A small image denoising autoencoder, trained from scratch.
Model: 7.85M parameters, 32-pixel images, encoder norm layernorm_no_bias, encoder activation silu, encoder layers 12.
Training: muon at rate 0.0028, 15500 steps.
Data: trained on photos of plants, animals and fungi (iNaturalist), 155796 training examples, 12.7 epochs.
Rows from block 6 of the encoder of a small image denoising autoencoder, named by matrix and row number. Rows with one number belong to one neuron. Each number is 200 + 40 x the weight over its row's rms, rounded and kept within 0 to 999. All counts start at 0.
After each neuron's rows are labels from the 100 images, of 14976, where the neuron reaches its highest value: "peak at" is the part of the image that holds the peak. Only what is clearly more common there than usual is listed. The data: photos of plants, animals and fungi (iNaturalist).
# fc1: MLP up (encoder.blocks.6.mlp.fc1.weight, 1152x192), inputs 0-63
# fc2: MLP down (encoder.blocks.6.mlp.fc2.weight, 192x1152, transposed), outputs 0-63

fc1.141,198,256,245,157,256,286,158,161,189,228,175,210,232,236,225,148,254,237,237,270,136,146,199,202,235,207,164,245,236,156,114,224,217,317,249,254,217,208,214,232,228,168,136,167,254,253,195,139,156,205,216,196,166,190,231,214,163,177,183,169,227,149,175,170
fc2.141,187,154,214,176,195,166,167,240,207,197,153,153,149,163,267,179,234,227,225,201,254,133,180,164,224,181,208,229,198,228,230,157,244,115,186,267,122,190,236,134,244,178,153,208,171,211,247,170,247,107,219,196,184,133,220,199,232,141,232,197,187,180,251,202
peak at: bottom left; top left

fc1.323,146,178,154,174,258,211,142,140,140,172,141,243,267,217,151,136,182,212,208,194,182,112,180,188,194,176,219,200,276,163,211,202,164,200,197,223,153,231,270,238,198,166,195,160,282,252,226,184,226,180,182,261,167,215,253,237,229,93,198,164,199,204,217,163
fc2.323,227,143,201,139,142,189,189,218,143,197,200,184,192,193,215,202,280,210,272,216,255,229,304,207,178,195,232,212,90,233,195,241,211,191,192,236,150,191,214,187,187,178,245,185,179,135,167,169,208,152,156,191,202,101,233,189,206,318,183,202,185,201,198,214
peak at: bottom right

fc1.351,214,125,163,183,199,164,250,191,177,227,201,185,164,208,196,157,209,259,242,271,167,124,166,180,172,213,261,275,212,215,208,234,222,238,230,174,176,181,212,171,172,117,221,257,165,161,200,216,118,172,214,196,167,203,291,155,210,246,172,172,130,195,240,261
fc2.351,205,212,173,225,209,169,168,177,231,258,131,200,230,203,156,236,201,140,140,188,242,254,170,201,213,222,196,167,201,165,116,150,159,168,141,185,246,258,288,200,194,258,185,182,227,236,167,124,268,211,203,235,171,196,167,193,183,216,302,259,177,204,287,151
peak at: middle right

fc1.197,190,120,214,289,200,164,177,168,275,183,179,136,172,187,210,205,247,201,220,262,252,220,130,183,282,195,246,248,254,191,122,86,199,208,171,178,260,233,246,177,221,228,210,174,212,194,242,205,172,175,192,213,205,147,151,183,219,281,154,221,224,210,235,210
fc2.197,230,297,316,209,220,196,252,200,181,211,217,282,194,188,161,219,206,206,215,171,217,166,238,244,142,205,117,148,199,155,225,271,263,321,269,219,179,199,224,198,209,201,163,221,137,175,211,211,221,215,180,218,217,268,192,210,169,112,285,132,183,248,205,177
peak at: bottom right

fc1.217,219,149,208,167,195,145,168,202,248,220,161,221,182,262,214,193,218,186,213,198,230,199,196,206,167,222,128,210,174,223,220,118,192,206,266,158,233,206,161,178,239,159,166,179,254,157,222,169,168,152,200,229,156,126,223,176,201,190,249,229,159,202,224,218
fc2.217,192,184,219,218,208,245,194,179,221,169,225,203,173,205,187,173,198,211,209,187,200,287,155,232,255,161,195,244,237,177,177,266,220,191,237,146,184,231,194,276,176,252,225,187,133,212,214,212,236,189,255,187,232,318,119,231,200,172,140,191,232,192,151,212
peak at: top right; bottom right

fc1.78,147,240,173,182,187,231,208,186,136,192,192,269,197,224,128,243,181,213,224,152,146,192,233,183,176,230,108,154,229,208,262,216,148,128,169,266,237,168,155,155,162,164,155,221,251,196,188,245,210,220,163,201,179,141,203,178,220,208,218,237,190,245,165,226
fc2.78,206,167,207,258,171,178,148,203,285,185,226,208,196,235,230,174,212,165,256,227,251,248,139,191,232,187,218,187,217,112,148,221,222,278,272,140,161,176,279,215,224,177,160,228,165,195,208,142,177,213,226,260,193,260,280,223,199,217,218,194,184,240,164,137
peak at: top right; middle right

fc1.326,165,162,221,214,240,154,234,153,196,220,259,163,138,146,128,198,304,198,193,299,191,190,156,218,175,177,218,182,219,114,226,165,230,219,228,216,216,202,230,196,189,283,202,163,113,153,250,245,165,171,159,253,128,168,246,198,265,234,178,165,134,152,182,226
fc2.326,175,196,201,191,173,189,186,204,202,222,145,297,228,248,306,255,149,201,254,127,212,143,184,169,205,220,138,205,203,270,130,180,181,252,194,188,274,233,198,163,196,144,189,202,303,165,158,176,272,237,243,194,200,246,125,212,175,120,200,255,271,241,248,212
peak at: top right

fc1.144,221,186,185,319,244,189,151,164,263,146,126,241,169,175,207,230,215,170,173,214,186,144,163,194,212,264,232,163,229,227,249,225,207,225,219,199,183,217,242,261,127,173,290,242,148,234,244,245,172,177,163,192,222,191,265,219,175,179,231,192,209,188,179,175
fc2.144,166,159,242,142,167,226,241,264,126,207,265,220,182,226,197,141,128,264,186,176,265,298,195,197,136,188,180,218,199,200,207,196,198,176,224,173,248,203,185,225,225,199,136,164,147,154,159,239,172,197,178,184,244,221,139,193,265,228,194,218,163,165,182,232
peak at: bottom left; middle left

fc1.1,228,247,209,293,186,159,164,119,218,226,212,195,152,139,212,238,227,228,232,216,277,184,149,123,217,154,180,182,219,180,141,68,223,254,267,142,172,203,270,221,181,235,231,186,190,153,201,263,204,171,156,173,142,186,234,171,248,188,217,177,181,169,181,190
fc2.1,188,184,247,202,257,241,241,213,207,184,187,272,193,248,193,201,225,215,214,181,120,202,215,317,197,234,194,210,229,194,240,285,260,283,222,213,268,206,238,204,226,176,139,183,171,221,167,162,255,262,197,209,228,209,157,206,165,150,226,152,210,248,216,221
peak at: bottom right

fc1.655,204,169,188,189,265,191,174,202,257,138,105,206,178,156,202,215,166,174,200,173,237,241,197,169,258,231,258,222,280,204,196,104,169,164,164,190,213,194,180,141,228,70,172,186,205,249,138,165,209,186,193,138,196,195,132,210,149,242,216,225,257,284,198,147
fc2.655,187,275,293,255,184,228,247,186,215,248,258,227,176,207,163,246,242,247,227,257,232,194,204,308,191,188,142,190,192,188,230,267,252,240,269,182,168,175,251,279,202,278,187,206,157,177,261,220,192,224,176,227,238,168,202,193,269,83,221,155,99,239,233,228
peak at: middle right

fc1.627,176,234,222,175,184,217,148,175,234,171,290,243,125,165,198,213,217,195,187,215,289,142,105,190,192,215,185,102,205,168,174,154,174,157,206,222,166,154,167,182,182,164,206,211,217,185,177,177,236,252,192,173,194,247,123,224,159,125,265,182,235,234,213,236
fc2.627,144,231,181,132,196,187,129,141,221,252,201,201,182,183,192,208,178,258,208,162,134,234,222,263,184,191,195,212,239,200,109,332,252,216,142,184,198,208,223,115,181,283,164,187,181,229,156,274,254,245,235,261,203,134,159,188,209,206,215,212,227,164,210,208
peak at: bottom left; bottom centre

fc1.679,114,233,183,201,251,143,164,222,192,186,209,189,206,189,169,181,201,135,235,221,264,207,233,142,287,242,234,213,133,159,221,286,158,282,207,160,197,148,216,203,164,176,221,227,182,154,169,138,158,160,249,205,206,176,220,147,180,130,283,205,231,287,202,137
fc2.679,165,203,254,241,226,207,167,195,174,229,181,146,222,198,179,208,186,180,178,201,207,244,170,182,140,156,201,99,230,247,171,143,144,123,239,229,256,222,160,214,230,194,176,178,327,168,187,239,194,211,169,197,184,280,225,191,198,148,110,227,172,107,216,250
peak at: top right; middle right

fc1.703,164,256,247,209,243,223,140,128,222,185,209,223,169,192,167,230,208,218,216,254,148,264,278,237,222,227,186,272,263,234,215,270,223,194,220,215,181,111,218,213,182,153,118,160,240,228,156,237,172,240,192,205,291,110,178,212,198,216,262,196,215,285,145,121
fc2.703,161,254,203,213,170,148,244,246,187,163,206,168,211,194,242,215,201,175,234,110,184,150,238,165,194,179,304,106,128,247,223,144,152,119,254,279,189,199,179,189,200,215,227,211,228,204,207,224,191,130,186,181,191,267,206,175,221,155,184,221,171,145,286,159
peak at: top right

fc1.614,192,214,216,203,257,188,85,195,240,174,164,235,168,144,182,241,150,133,220,123,260,236,245,183,210,246,212,208,291,218,214,177,187,137,157,234,207,150,155,146,220,70,239,212,200,223,171,217,209,195,178,121,199,206,206,244,181,176,245,223,198,238,210,164
fc2.614,184,261,247,171,182,217,269,148,226,190,228,242,182,263,149,233,249,240,228,292,180,187,185,276,187,217,190,114,179,181,236,210,188,226,261,165,176,235,242,215,151,251,142,181,159,208,196,199,237,211,244,276,239,169,167,129,239,181,184,153,181,209,217,190
peak at: middle right

fc1.61,140,275,201,199,167,147,83,214,241,142,151,259,231,149,181,257,244,150,198,223,246,268,221,185,231,205,157,137,229,240,223,223,169,165,194,306,207,178,145,177,154,177,224,180,247,204,150,210,143,191,148,153,223,166,250,224,187,222,203,255,196,274,191,157
fc2.61,219,221,254,178,246,293,299,114,228,187,266,161,124,244,155,188,142,267,170,191,140,168,208,155,250,269,198,228,229,162,247,195,154,286,204,211,213,248,233,177,155,214,143,210,171,216,201,248,255,225,265,151,263,210,89,238,206,159,178,174,194,153,195,203
peak at: bottom right; middle right

fc1.633,193,143,170,177,239,172,127,253,190,123,144,253,148,161,158,217,173,136,166,195,259,245,174,201,243,223,247,195,266,192,239,192,176,123,163,194,267,163,153,166,228,87,252,244,213,230,195,234,237,153,135,133,234,123,184,181,149,205,246,226,224,231,200,228
fc2.633,204,279,239,242,237,220,299,117,242,225,272,208,194,211,158,257,209,240,272,217,199,195,220,217,205,237,182,134,205,159,220,194,198,308,247,218,139,212,245,218,196,239,126,154,142,192,252,207,149,166,232,274,192,220,177,187,236,149,191,135,177,224,239,114
peak at: middle right

fc1.343,162,241,255,166,217,197,151,193,198,131,139,238,179,159,107,286,177,173,203,158,157,216,230,205,212,243,215,180,291,247,285,206,146,161,184,237,211,137,116,171,162,131,181,198,209,235,167,254,175,175,209,200,166,157,216,228,185,212,244,215,145,284,203,148
fc2.343,225,206,116,233,182,208,211,156,153,199,312,226,145,219,244,203,185,193,224,237,278,214,161,195,200,207,172,163,189,146,179,212,213,229,224,185,211,189,231,195,226,214,206,215,214,190,184,218,218,222,190,205,247,205,226,196,218,207,183,179,241,228,212,241
peak at: middle right

fc1.669,173,201,124,185,227,239,227,207,137,224,212,256,223,234,218,143,210,228,191,133,204,159,151,178,221,189,230,222,216,179,185,199,233,224,261,259,193,186,194,235,245,144,198,225,180,163,225,159,223,237,195,198,267,148,195,153,208,124,209,218,250,306,259,166
fc2.669,183,183,226,225,203,88,225,177,141,148,121,205,203,212,178,267,184,179,192,268,192,207,228,181,162,184,223,173,238,178,156,185,123,156,202,157,263,197,204,206,174,193,143,158,298,201,142,204,165,196,195,207,199,249,236,200,224,207,265,234,222,199,207,215
peak at: bottom right

fc1.364,221,179,172,182,175,246,148,230,218,208,137,182,177,287,265,148,176,237,287,229,204,143,149,197,169,191,212,245,226,224,146,123,206,235,196,237,234,216,181,234,161,195,230,227,193,185,192,214,201,92,189,222,143,218,213,160,161,130,184,197,242,202,225,220
fc2.364,226,219,167,221,269,169,217,205,198,222,185,168,140,147,133,206,217,244,98,213,281,184,219,224,219,211,171,238,238,188,213,215,148,161,220,139,202,229,316,196,186,206,292,151,152,184,257,276,231,224,163,232,146,152,184,206,189,249,175,177,205,215,183,235
peak at: bottom left; bottom centre

fc1.324,226,222,227,248,192,215,197,170,193,111,215,288,205,203,231,156,223,165,239,228,231,191,245,206,223,297,248,184,212,241,215,207,254,206,170,188,195,199,147,194,196,189,170,191,183,225,175,197,187,131,185,224,287,143,153,212,234,214,206,228,229,201,210,154
fc2.324,181,222,216,226,227,213,236,215,217,234,213,193,206,104,235,221,138,223,208,148,238,238,177,155,188,206,253,292,194,196,187,171,163,142,229,254,236,189,139,147,235,192,233,180,249,231,227,137,214,135,172,237,187,194,225,193,188,215,187,189,222,223,199,160
peak at: top right

fc1.757,177,152,219,232,246,185,180,154,132,192,180,233,179,193,161,239,127,193,171,154,165,174,161,168,204,177,185,231,225,257,214,253,232,175,194,229,226,186,179,225,170,118,222,213,207,236,177,175,274,221,233,179,180,200,176,217,232,177,163,176,110,178,172,182
fc2.757,234,191,215,147,163,182,222,230,232,218,168,189,155,208,196,176,235,262,258,266,196,213,220,246,186,207,230,146,133,181,239,185,201,277,184,157,146,172,212,179,284,238,142,193,221,159,227,228,121,233,155,196,225,206,244,217,211,189,273,185,250,259,280,212
peak at: middle right