Rows from block 5 of the encoder of a small image denoising autoencoder, named by matrix and row number. Rows with one number belong to one neuron. Each number is 128 + 24 x the weight over its row's rms, rounded and kept within 0 to 255. All counts start at 0.
After each neuron's rows are labels from the 100 images, of 14976, where the neuron reaches its highest value: "strongest on" is what is common among them; "colour at peak" is the nearest of a few named colours to the mean colour under the peak. Only what is clearly more common there than usual is listed. The data: photos of plants, animals and fungi (iNaturalist).
# fc1: MLP up (encoder.blocks.5.mlp.fc1.weight, 1152x192), inputs 0-95
# fc2: MLP down (encoder.blocks.5.mlp.fc2.weight, 192x1152, transposed), outputs 0-95

fc1.177 [136  80 125 133 135 145 131 149 119 120 131 146 101 119  99 140 129 115  86 126 135 121 121 143 134 125 145 107 150 130 112 121 117 127 135  75 139 119 132 180 152 115 146 114  90  86 157 201 153 114 125 121  96  81 149 121  99 156 164 140 117 152 133 172 121 153 114  95 165 100 107  81  73 111 116 131 168  84 154 121 158  59 181 113 129 143 134 126 196 119 130 120 122 114 131 153]
fc2.177 [118 149 136 147 157 123 150 103 173 152 143 128 132 148 157 139 142 163 179 113 126 114  92 119 151 181 121 129 141  88 112 134 151 115 123 176 129 157 155  69 148 138  91 137 145 142 154  74  99 146 131 151 154 155  76 129 112  98  99  86 124 138 137  99 139 121 127 125 108 143 110 146 169 126 139 126 112 152 108 131  90 166  98 128 124  85 166 110  89 136 145 113 131 128 103 124]
strongest on: class Aves
colour at peak: grey

fc1.208 [144 126 131 105 145  90  87 112 126 128 112 146 118 132 129  93 140 157 127 167 149  92 120 106 136 121 129 109 183 153 151 107 119 157 111 117 110 137 129 142 137 132 102 148 140 133 153  96 131 139 114 137 138 143 145 157 131  74 102 102 120 111 110 122  89 140 185 131 115 136 138 142 183 110 131 107 157 140 160 150 137 126 100 157 112 172 123 165 136 148 129 105 178 153 127 169]
fc2.208 [126 165 119 127 122 145 182 144 104 136 123 125 147 155 170 117 163  81 156 150 133 116 169 169  73 124 155 183  95  95 121 106 134 123 134 114 139 101 134 124 152  99 195  92 115 126 112  80 164 130 120 121 142  97 107 113 149 117 139 123 130 142 126 154 132  79 115 111 111 139 127 126  73 123 137 104 114 133 105 133 129 120 174 136  95  97 139 123  90 121 118 146  93 150 128  90]
strongest on: class Aves
colour at peak: grey

fc1.388 [100 111 140 151 162 135  93 128 136 135 156 151 102 104 110 130 110 110 115 117 142 119 141  93 125 102 125 131 139  79 123 140 126 101 119 151 127  83  51 173 175 167 133 134 118 120 128 111 110 134 161 185 137 147  99 126 111 147  90 117 110 109 103 170  92 101 153  95 118 148 144  97 140 147 132 142 118 172 143 134 147 110 169 131 151 133 123 143 125 155 125 103 111 143  86 150]
fc2.388 [128 120 126 102  88 143  92 135 136 129 125 112 187 147 124 124 122 158 154 142  96 187 141 111 112 141 142  97  94 134 143 129 148 158 136 104 133 130 148 141 145 128 125 147  81 124 161 136 145 104 110  74 125  95 150 101 172 146 144 151 109 125 164 116 142 129 126 158 151  99 103 132 136 116 109 153 117 160 123  93 117  88 126 118  87 139 186  95 146 160 129 141 102 127 166 136]
strongest on: phylum Chordata; class Aves; order Anseriformes; family: Anatidae
colour at peak: grey

fc1.61 [141 123 110  99 130  84 110 177 159 122 126 136 125 126 143 140 148 128  87 121 181 144 119 123 124 120 124 118 107  78  83 100 128 115 141  72 114 140 172 129 145 111 147 134 100  81 125 158 144 145 146 129 144 111 148 127 101 125 145 148 161 145 137 159 119 139 136  94 165 104 114  90 104 151 136  88 174 113 118 159 140  74 128 128 151 126 149 119 158 132 126  90 129 127 121 150]
fc2.61 [136 139 166 148 149 178 153  77 133 181 144 126 118 154 113 141 127 133 163 125  95  96 105 128 162 183 119 119 160 122 121 130 123 135 153 162 156 146 113 122 149 126 115 108 127 174 166 102 131 129 126 153  94 110  72 137 146 103 108  69  70 135 124  97 119 127 139 139 103 118 118 152 121 108 127 133  91 148 138 104 104 137 142 125  99 104 158 116 128  91 152 115 146 109 121 123]
strongest on: order Passeriformes
colour at peak: grey

fc1.644 [ 93  72 116 110 161 175  96 131 134 104  91 145 131 136  87 159 153 112 153 135 142 142 101  87 123 136 135 126 157 112 114 142 104 162 177 114 132  97 120 130 153 104 111 169 159 166  76 117 159 113 158 113 108 123 118  86  85 154 142 128  98 170 130  88 153 158 107 124 138 123 146 160 104  98 134 110 143 111  94 130  97 142 135 138 143 132 132 153 157  74 112 110 116 157 106 132]
fc2.644 [169 144 118  82 117 134 139  94 183 116 141 118 109 100 154 112 148 175 103 142 115 123 130 151 131  97 130 142 143 142 123 142 110 118 116 147  95 142 177 159 111 164 106 102 129 153 165 125 103 153 147 146 149 147 154 129 122 127 111 142  96 142 156 138 129  90 129 113 152 154 103 125 145 124 117 127 122 134 133 120 139 104 144 130 122  84 144 153 118 157 133 152 165 104 146 106]
strongest on: class Aves; order Anseriformes; family: Anatidae
colour at peak: grey

fc1.679 [138 134 149  66 137 135 110 141 139 149 158 119  87 130 114 122 158 148 135 160 148 123 146  72 133 170 120 130 133 137 161 123 122 131 107 103 163 116 109 152 126 112 188  93 169 123 123 113 125 131 133  91 106 116  83 134 128 130 102 148 135 132 132 127 110  88 165 107 158 133 173 115 105 105 145 134 117 137 146  95 127 162 129  74 121 127 140 154 115 106 135 124 168 140 131  99]
fc2.679 [152 114 119 152 111 165 114 119 144 105 114 124 113  98 149 145 122 141 147  68 134 181 148 213 130 106 134  91 124  99 109 123 120 130 212 105 112 103  93  90 124 174 134 135 167 138 104 144 128  89 152 118  99 154 136 115  92 155 132 143 116 133 110 121  94 114 108 109 128 107 140 107 104 147 113 144 122 130 128 148 150 137 157 121 167 142 110 105 164 108 119 190 108 110 130 126]
strongest on: class Aves
colour at peak: grey

fc1.351 [121 160 136 175 128 144 101  47 141 156 165 111  80  80 104 124 143 124 155 126 134 119  99 135 147 123 154 135 153 138 106  84 146 150  87 116  97 126 140 126 138 113 157 125 123 137 123 168 119 103 101  99 100 139 142 138 120 103 152 148 110 108 145  87 119 131 166 161 139 146 118 138 115 106 138 138 102 129 139  97 151 115 156 128 116 130 124 153 126 126 151 173 152  82 100 137]
fc2.351 [103 101 145 116 154 113 114 158 131 137  84 147 157 138 153 151 120 163 118  88 120 108 137 141 121 160 130 133 114 124 130 193 132 139 158 151 121 140 147 110 147 125  89 124 125 104 129 112 134 153 157 115 117 144 138 111 111 114 158  92 113 142 153 167 138 156  75  79 119 100 101 118 136 135 140 118 100 134 142 122 117 140 100 116 173  93 115 119  99 117 133  73 100 145 127 112]
strongest on: order Passeriformes
colour at peak: grey

fc1.112 [130 149 108 119 116 118  95 142 115  83  85 136  91 137 131  98 169 149 143 108 142 142 178 109 131 111 177 109 134 117 149 159 127 144 158 172 146 116  61 117 106 102 123 107 147 136 110  95 132 115 136 141 149 113 177 139 130  84 136 132  82 174 152  94 143  94 107 127  83  98 108 119 183 132 120 150 149 135 158 104 102 140 104 120 100 121 107 100 156 153 107  88 119 128 112 123]
fc2.112 [156 108 141 104 105 114 109 106 143  95 123 113  92 109 125  81 133 159 135 109 147 125 108 125 143 155 123  85 133 163 144 108 155  92 161 134  95 182  76 105 118 163 130 163 135 161 130 128 122 121 133  89 158 126 148  94 116 104  91 118 107 118 153  89  98 133 130 145 100 150 122  98 153 119 113 130 117 115 127 211 103 190  99 122 124 127 127 129 128 140 105 108 163 144 141 167]
strongest on: class Aves
colour at peak: grey

fc1.737 [131 150 137 175 159  61 111 158 122 115 124 108 138 101 102 131 145 111 130 146 131 107 146 129 148  98 160 113 125 115 184  93 129 159 150 146 139 152 118 138 118  73 125 162 100 133 154 166 126 145 145 105  95 104 157 139 133  87  69  90 144 102 107 124 108 100 165 119 125 131  81 144 123  89 116 144 111 171 130 127 110 112 189 137 134 114 159 105  89 131  90  94 117 131 111 117]
fc2.737 [112 125 147 104  94 172 110 155 128 148 117 134 148 130  97 162 158 171 143 121 109 110 169 111 161  86 127 133 135 166 121 101 186 105 126 113 149 120 140 179 104 107 133 139 121 130 113 103 120 135  96  93 161 160 123 152 132 151 126 106 171 145 119 168 159 140  92 117 107 157 105  87 138 115 135 130  75 146  93 140 153 141  57 149 127 107 140  94 146 130 146 151 132 143 128 119]
strongest on: order Charadriiformes
colour at peak: grey

fc1.100 [189 164 125 152 109  94 151 129 137 121 141 106 113 124 134 124 139 123 149 152 122 173 130 108 184 113  97 108 160 109 175 143 126  97 100 131 150 120 127 176  79 102 119 123  99 131 129 113 102 147 128 169 123 121 145 105 116 115 145 142 134 118 148 109 165 142 114 164 101 121  90 107 134 149  95 128 124 155 147 101 121 150 143 114 133 131 101 100 112 110 140  88 127 130 102 128]
fc2.100 [103 125 157 119 111 148  79 128  93 112 121 110 113 168 105 121  95 107 118 143 121 110  90 188 198 125 136 155 112 144  86 153 130 154 131 111 159 104  86 109 178 109 155 166 123 133 127 157 128 104  97 140 143 105 105 124  89  98 128 162 116 128 153 146 136 151 153  92 131 121 131 120 125 148 124 141 171  78 100 108 142 125 130 161 124 131 147 125 120 120 123 101 127 112 117 129]
strongest on: phylum Arthropoda; class Insecta; order Lepidoptera
colour at peak: pink

fc1.103 [147 130 145 151 127 122  77 137 110 114 129 135  72  74  98 121 134 121 139 116 113 124  96 151 126 110 155 153 133 152 140 141 125 120 153 144 135 129 129 180 114 173 108 121 137  74 119 126 141 156 115 153 170 135 126 129 100  89 114 155 129 137  97 168 135 148 118 129 104 165 110  97 180 192 153 125  75 129 111 128 136 155 167 112 136  96  89 115  91 106 109 152 100  95 111 149]
fc2.103 [ 95 139  78 128 156 114 126 128 145 119 128 169 131 148 123 118 115 102  90 158 139 125 158  71 111 127 156 139 135  84 122 136 130 117 114 109 135 125 139  91 188 184 140 148 185 155 163 124 147 168 166 130  84 140 134 137 164 131  98  53 112 108 112 122  95 126 127  74 121 125 155  83 129 103  92 111 143 145 175 175 108 132 134 132 147 135 122 109 125 138 162 115 142 130 141 132]
strongest on: phylum Chordata; class Aves; order Anseriformes; family: Anatidae
colour at peak: grey

fc1.477 [155 111  98 139 106 124  66 107 145 124 160 148 141  92 152 109 121 126 129 131 152 122 173 127 141 120 163 121 136  99 106 138 129 126 149 129 147 104 103 126 176 163 128  99 132  81  83 112 124 192 143 152 150 139 129 116 124 159  83 112 124 152 113 190 127 121 116 131  85 144 115 140 135 194 151 164 104 153 124 115 118 115 134 103 107 133 129 119 141 116 122  76  75 101 117 122]
fc2.477 [101  88 166 141 111 120 125 109  98 153  85 143 170 152 128 155 134 142  93 127 146 137 170 127 113 101  89 124 139 111 151 117 138  93  97 104 122 136 110 131 142 158 170 141  91  93 146  87 122  87 147 135 106 111 140  90 135 154 105 137  90 113 150 116 123 141  96 170 190 128 148 135 114 120 134 123 117 100 110 126 138 137 104 147 130 185 126 125 132 126  65 136 144 126 127 150]
strongest on: order Anseriformes; family: Anatidae
colour at peak: grey

fc1.308 [129 184 134 138 150 127  97 116 139 140 135 103 131 140 100 196  95  93 115 113 116 124 166 133 110 140  97 133 141 147 155 125 123 100 122 161 136 107  83 128 109  88 137 110 157 122 136 158 122  99 150 139 124  87 128 162 160 113 142 130  95 130 123 134 124 133 115 129 113 137  92 114 112 107 105 125 112 121 133  87 181 108 128 164 127 134 138 139 141 120 106 133 106 136 130 110]
fc2.308 [116  67 163 106 133 142 109 121 153 123 116 176 146 136 143 111 162 194 128 160 114 132 108 117 162 119 130  94 150 112 132 153 108 154 154 122  93 146 172 120 123 114 106 129 134 139 121 114 133 156 141 106 123 154 137  96 115 125 158  78 162 153 137  98 155 148 104  96 151 121 131 140 151 103 133 145 151 143 153 166 101 144  97  94 143 120 131 146 137 126 120 122 126 126  96 126]
strongest on: order Charadriiformes
colour at peak: grey

fc1.201 [154 144 191 147 106 114  70 129 155 163 149 118 130 100 135 147 112 164 134  83 159 171 136 120 107 135 107  89 127 107 120 116 140 162 153  85 124 128 122 127 109 118 113 137 105 118 108 133 126 146 144  81 112 131 103 117 138 158 117  98 143 156 143  97 151  98 105 179  73 138 125 108 139 107  88 102  92 126 107 148 195  99 111 112 137 104 140 119 146 130 121 101 144 157 165 143]
fc2.201 [134 117 107 127 119 144 126 118 109 103 107 159 136 106 126  94 122 111 112 191 102  89 108 128 119 116 169 138 133 121 112 123  96 145 119 169 106 140 125 118 121 115 132 142 121 157 106 143 122 113 143 125 118 114 101 123 129 120 126 117 159 117 131 162 112 160 128 139 150  88 116 164 124 119 147 112 162 153 136 142 108 143 157 195 123 169  87 188 111  74  94 170 118 125 112 100]
strongest on: order Charadriiformes
colour at peak: grey

fc1.106 [ 86  93 138  99 163 188  86 157 141 140 132 160 126  95 119 135 140 111  95 102 180 119 127  75 125 133  67 125 142 173 143 146 159 115 140 138 144 122  81 134 177 138 130 132  86  86 136 126 127 115 145 136 122 125 115 108 156 135  86  75 111 108 143 167 111 100 106 130 131 104 159 105 142 138  87 128  82 186 133  92 131 105 131 136 121 119 174 137 138 171 117 111 109 123 120 151]
fc2.106 [152 166 154 126 116 146 136 133 135 118 138  90  82 114  81 151 126 108 165 122  88  88  84 157 134 143 187 130  95 166  96  98 145 162 131 120 157 164 116 146 124  76 157 124 125 141 137 130 122  96 108  98 154 139 145 155 105 139 139 169 156 141 139 140 145 127 124 110 106 127 124 150  98 130 179 137 176  99 122 118 137 130 150 153 128 105 122 145 120 141 150 107 158 101  90 118]
strongest on: phylum Chordata; class Aves; order Anseriformes; family: Anatidae
colour at peak: grey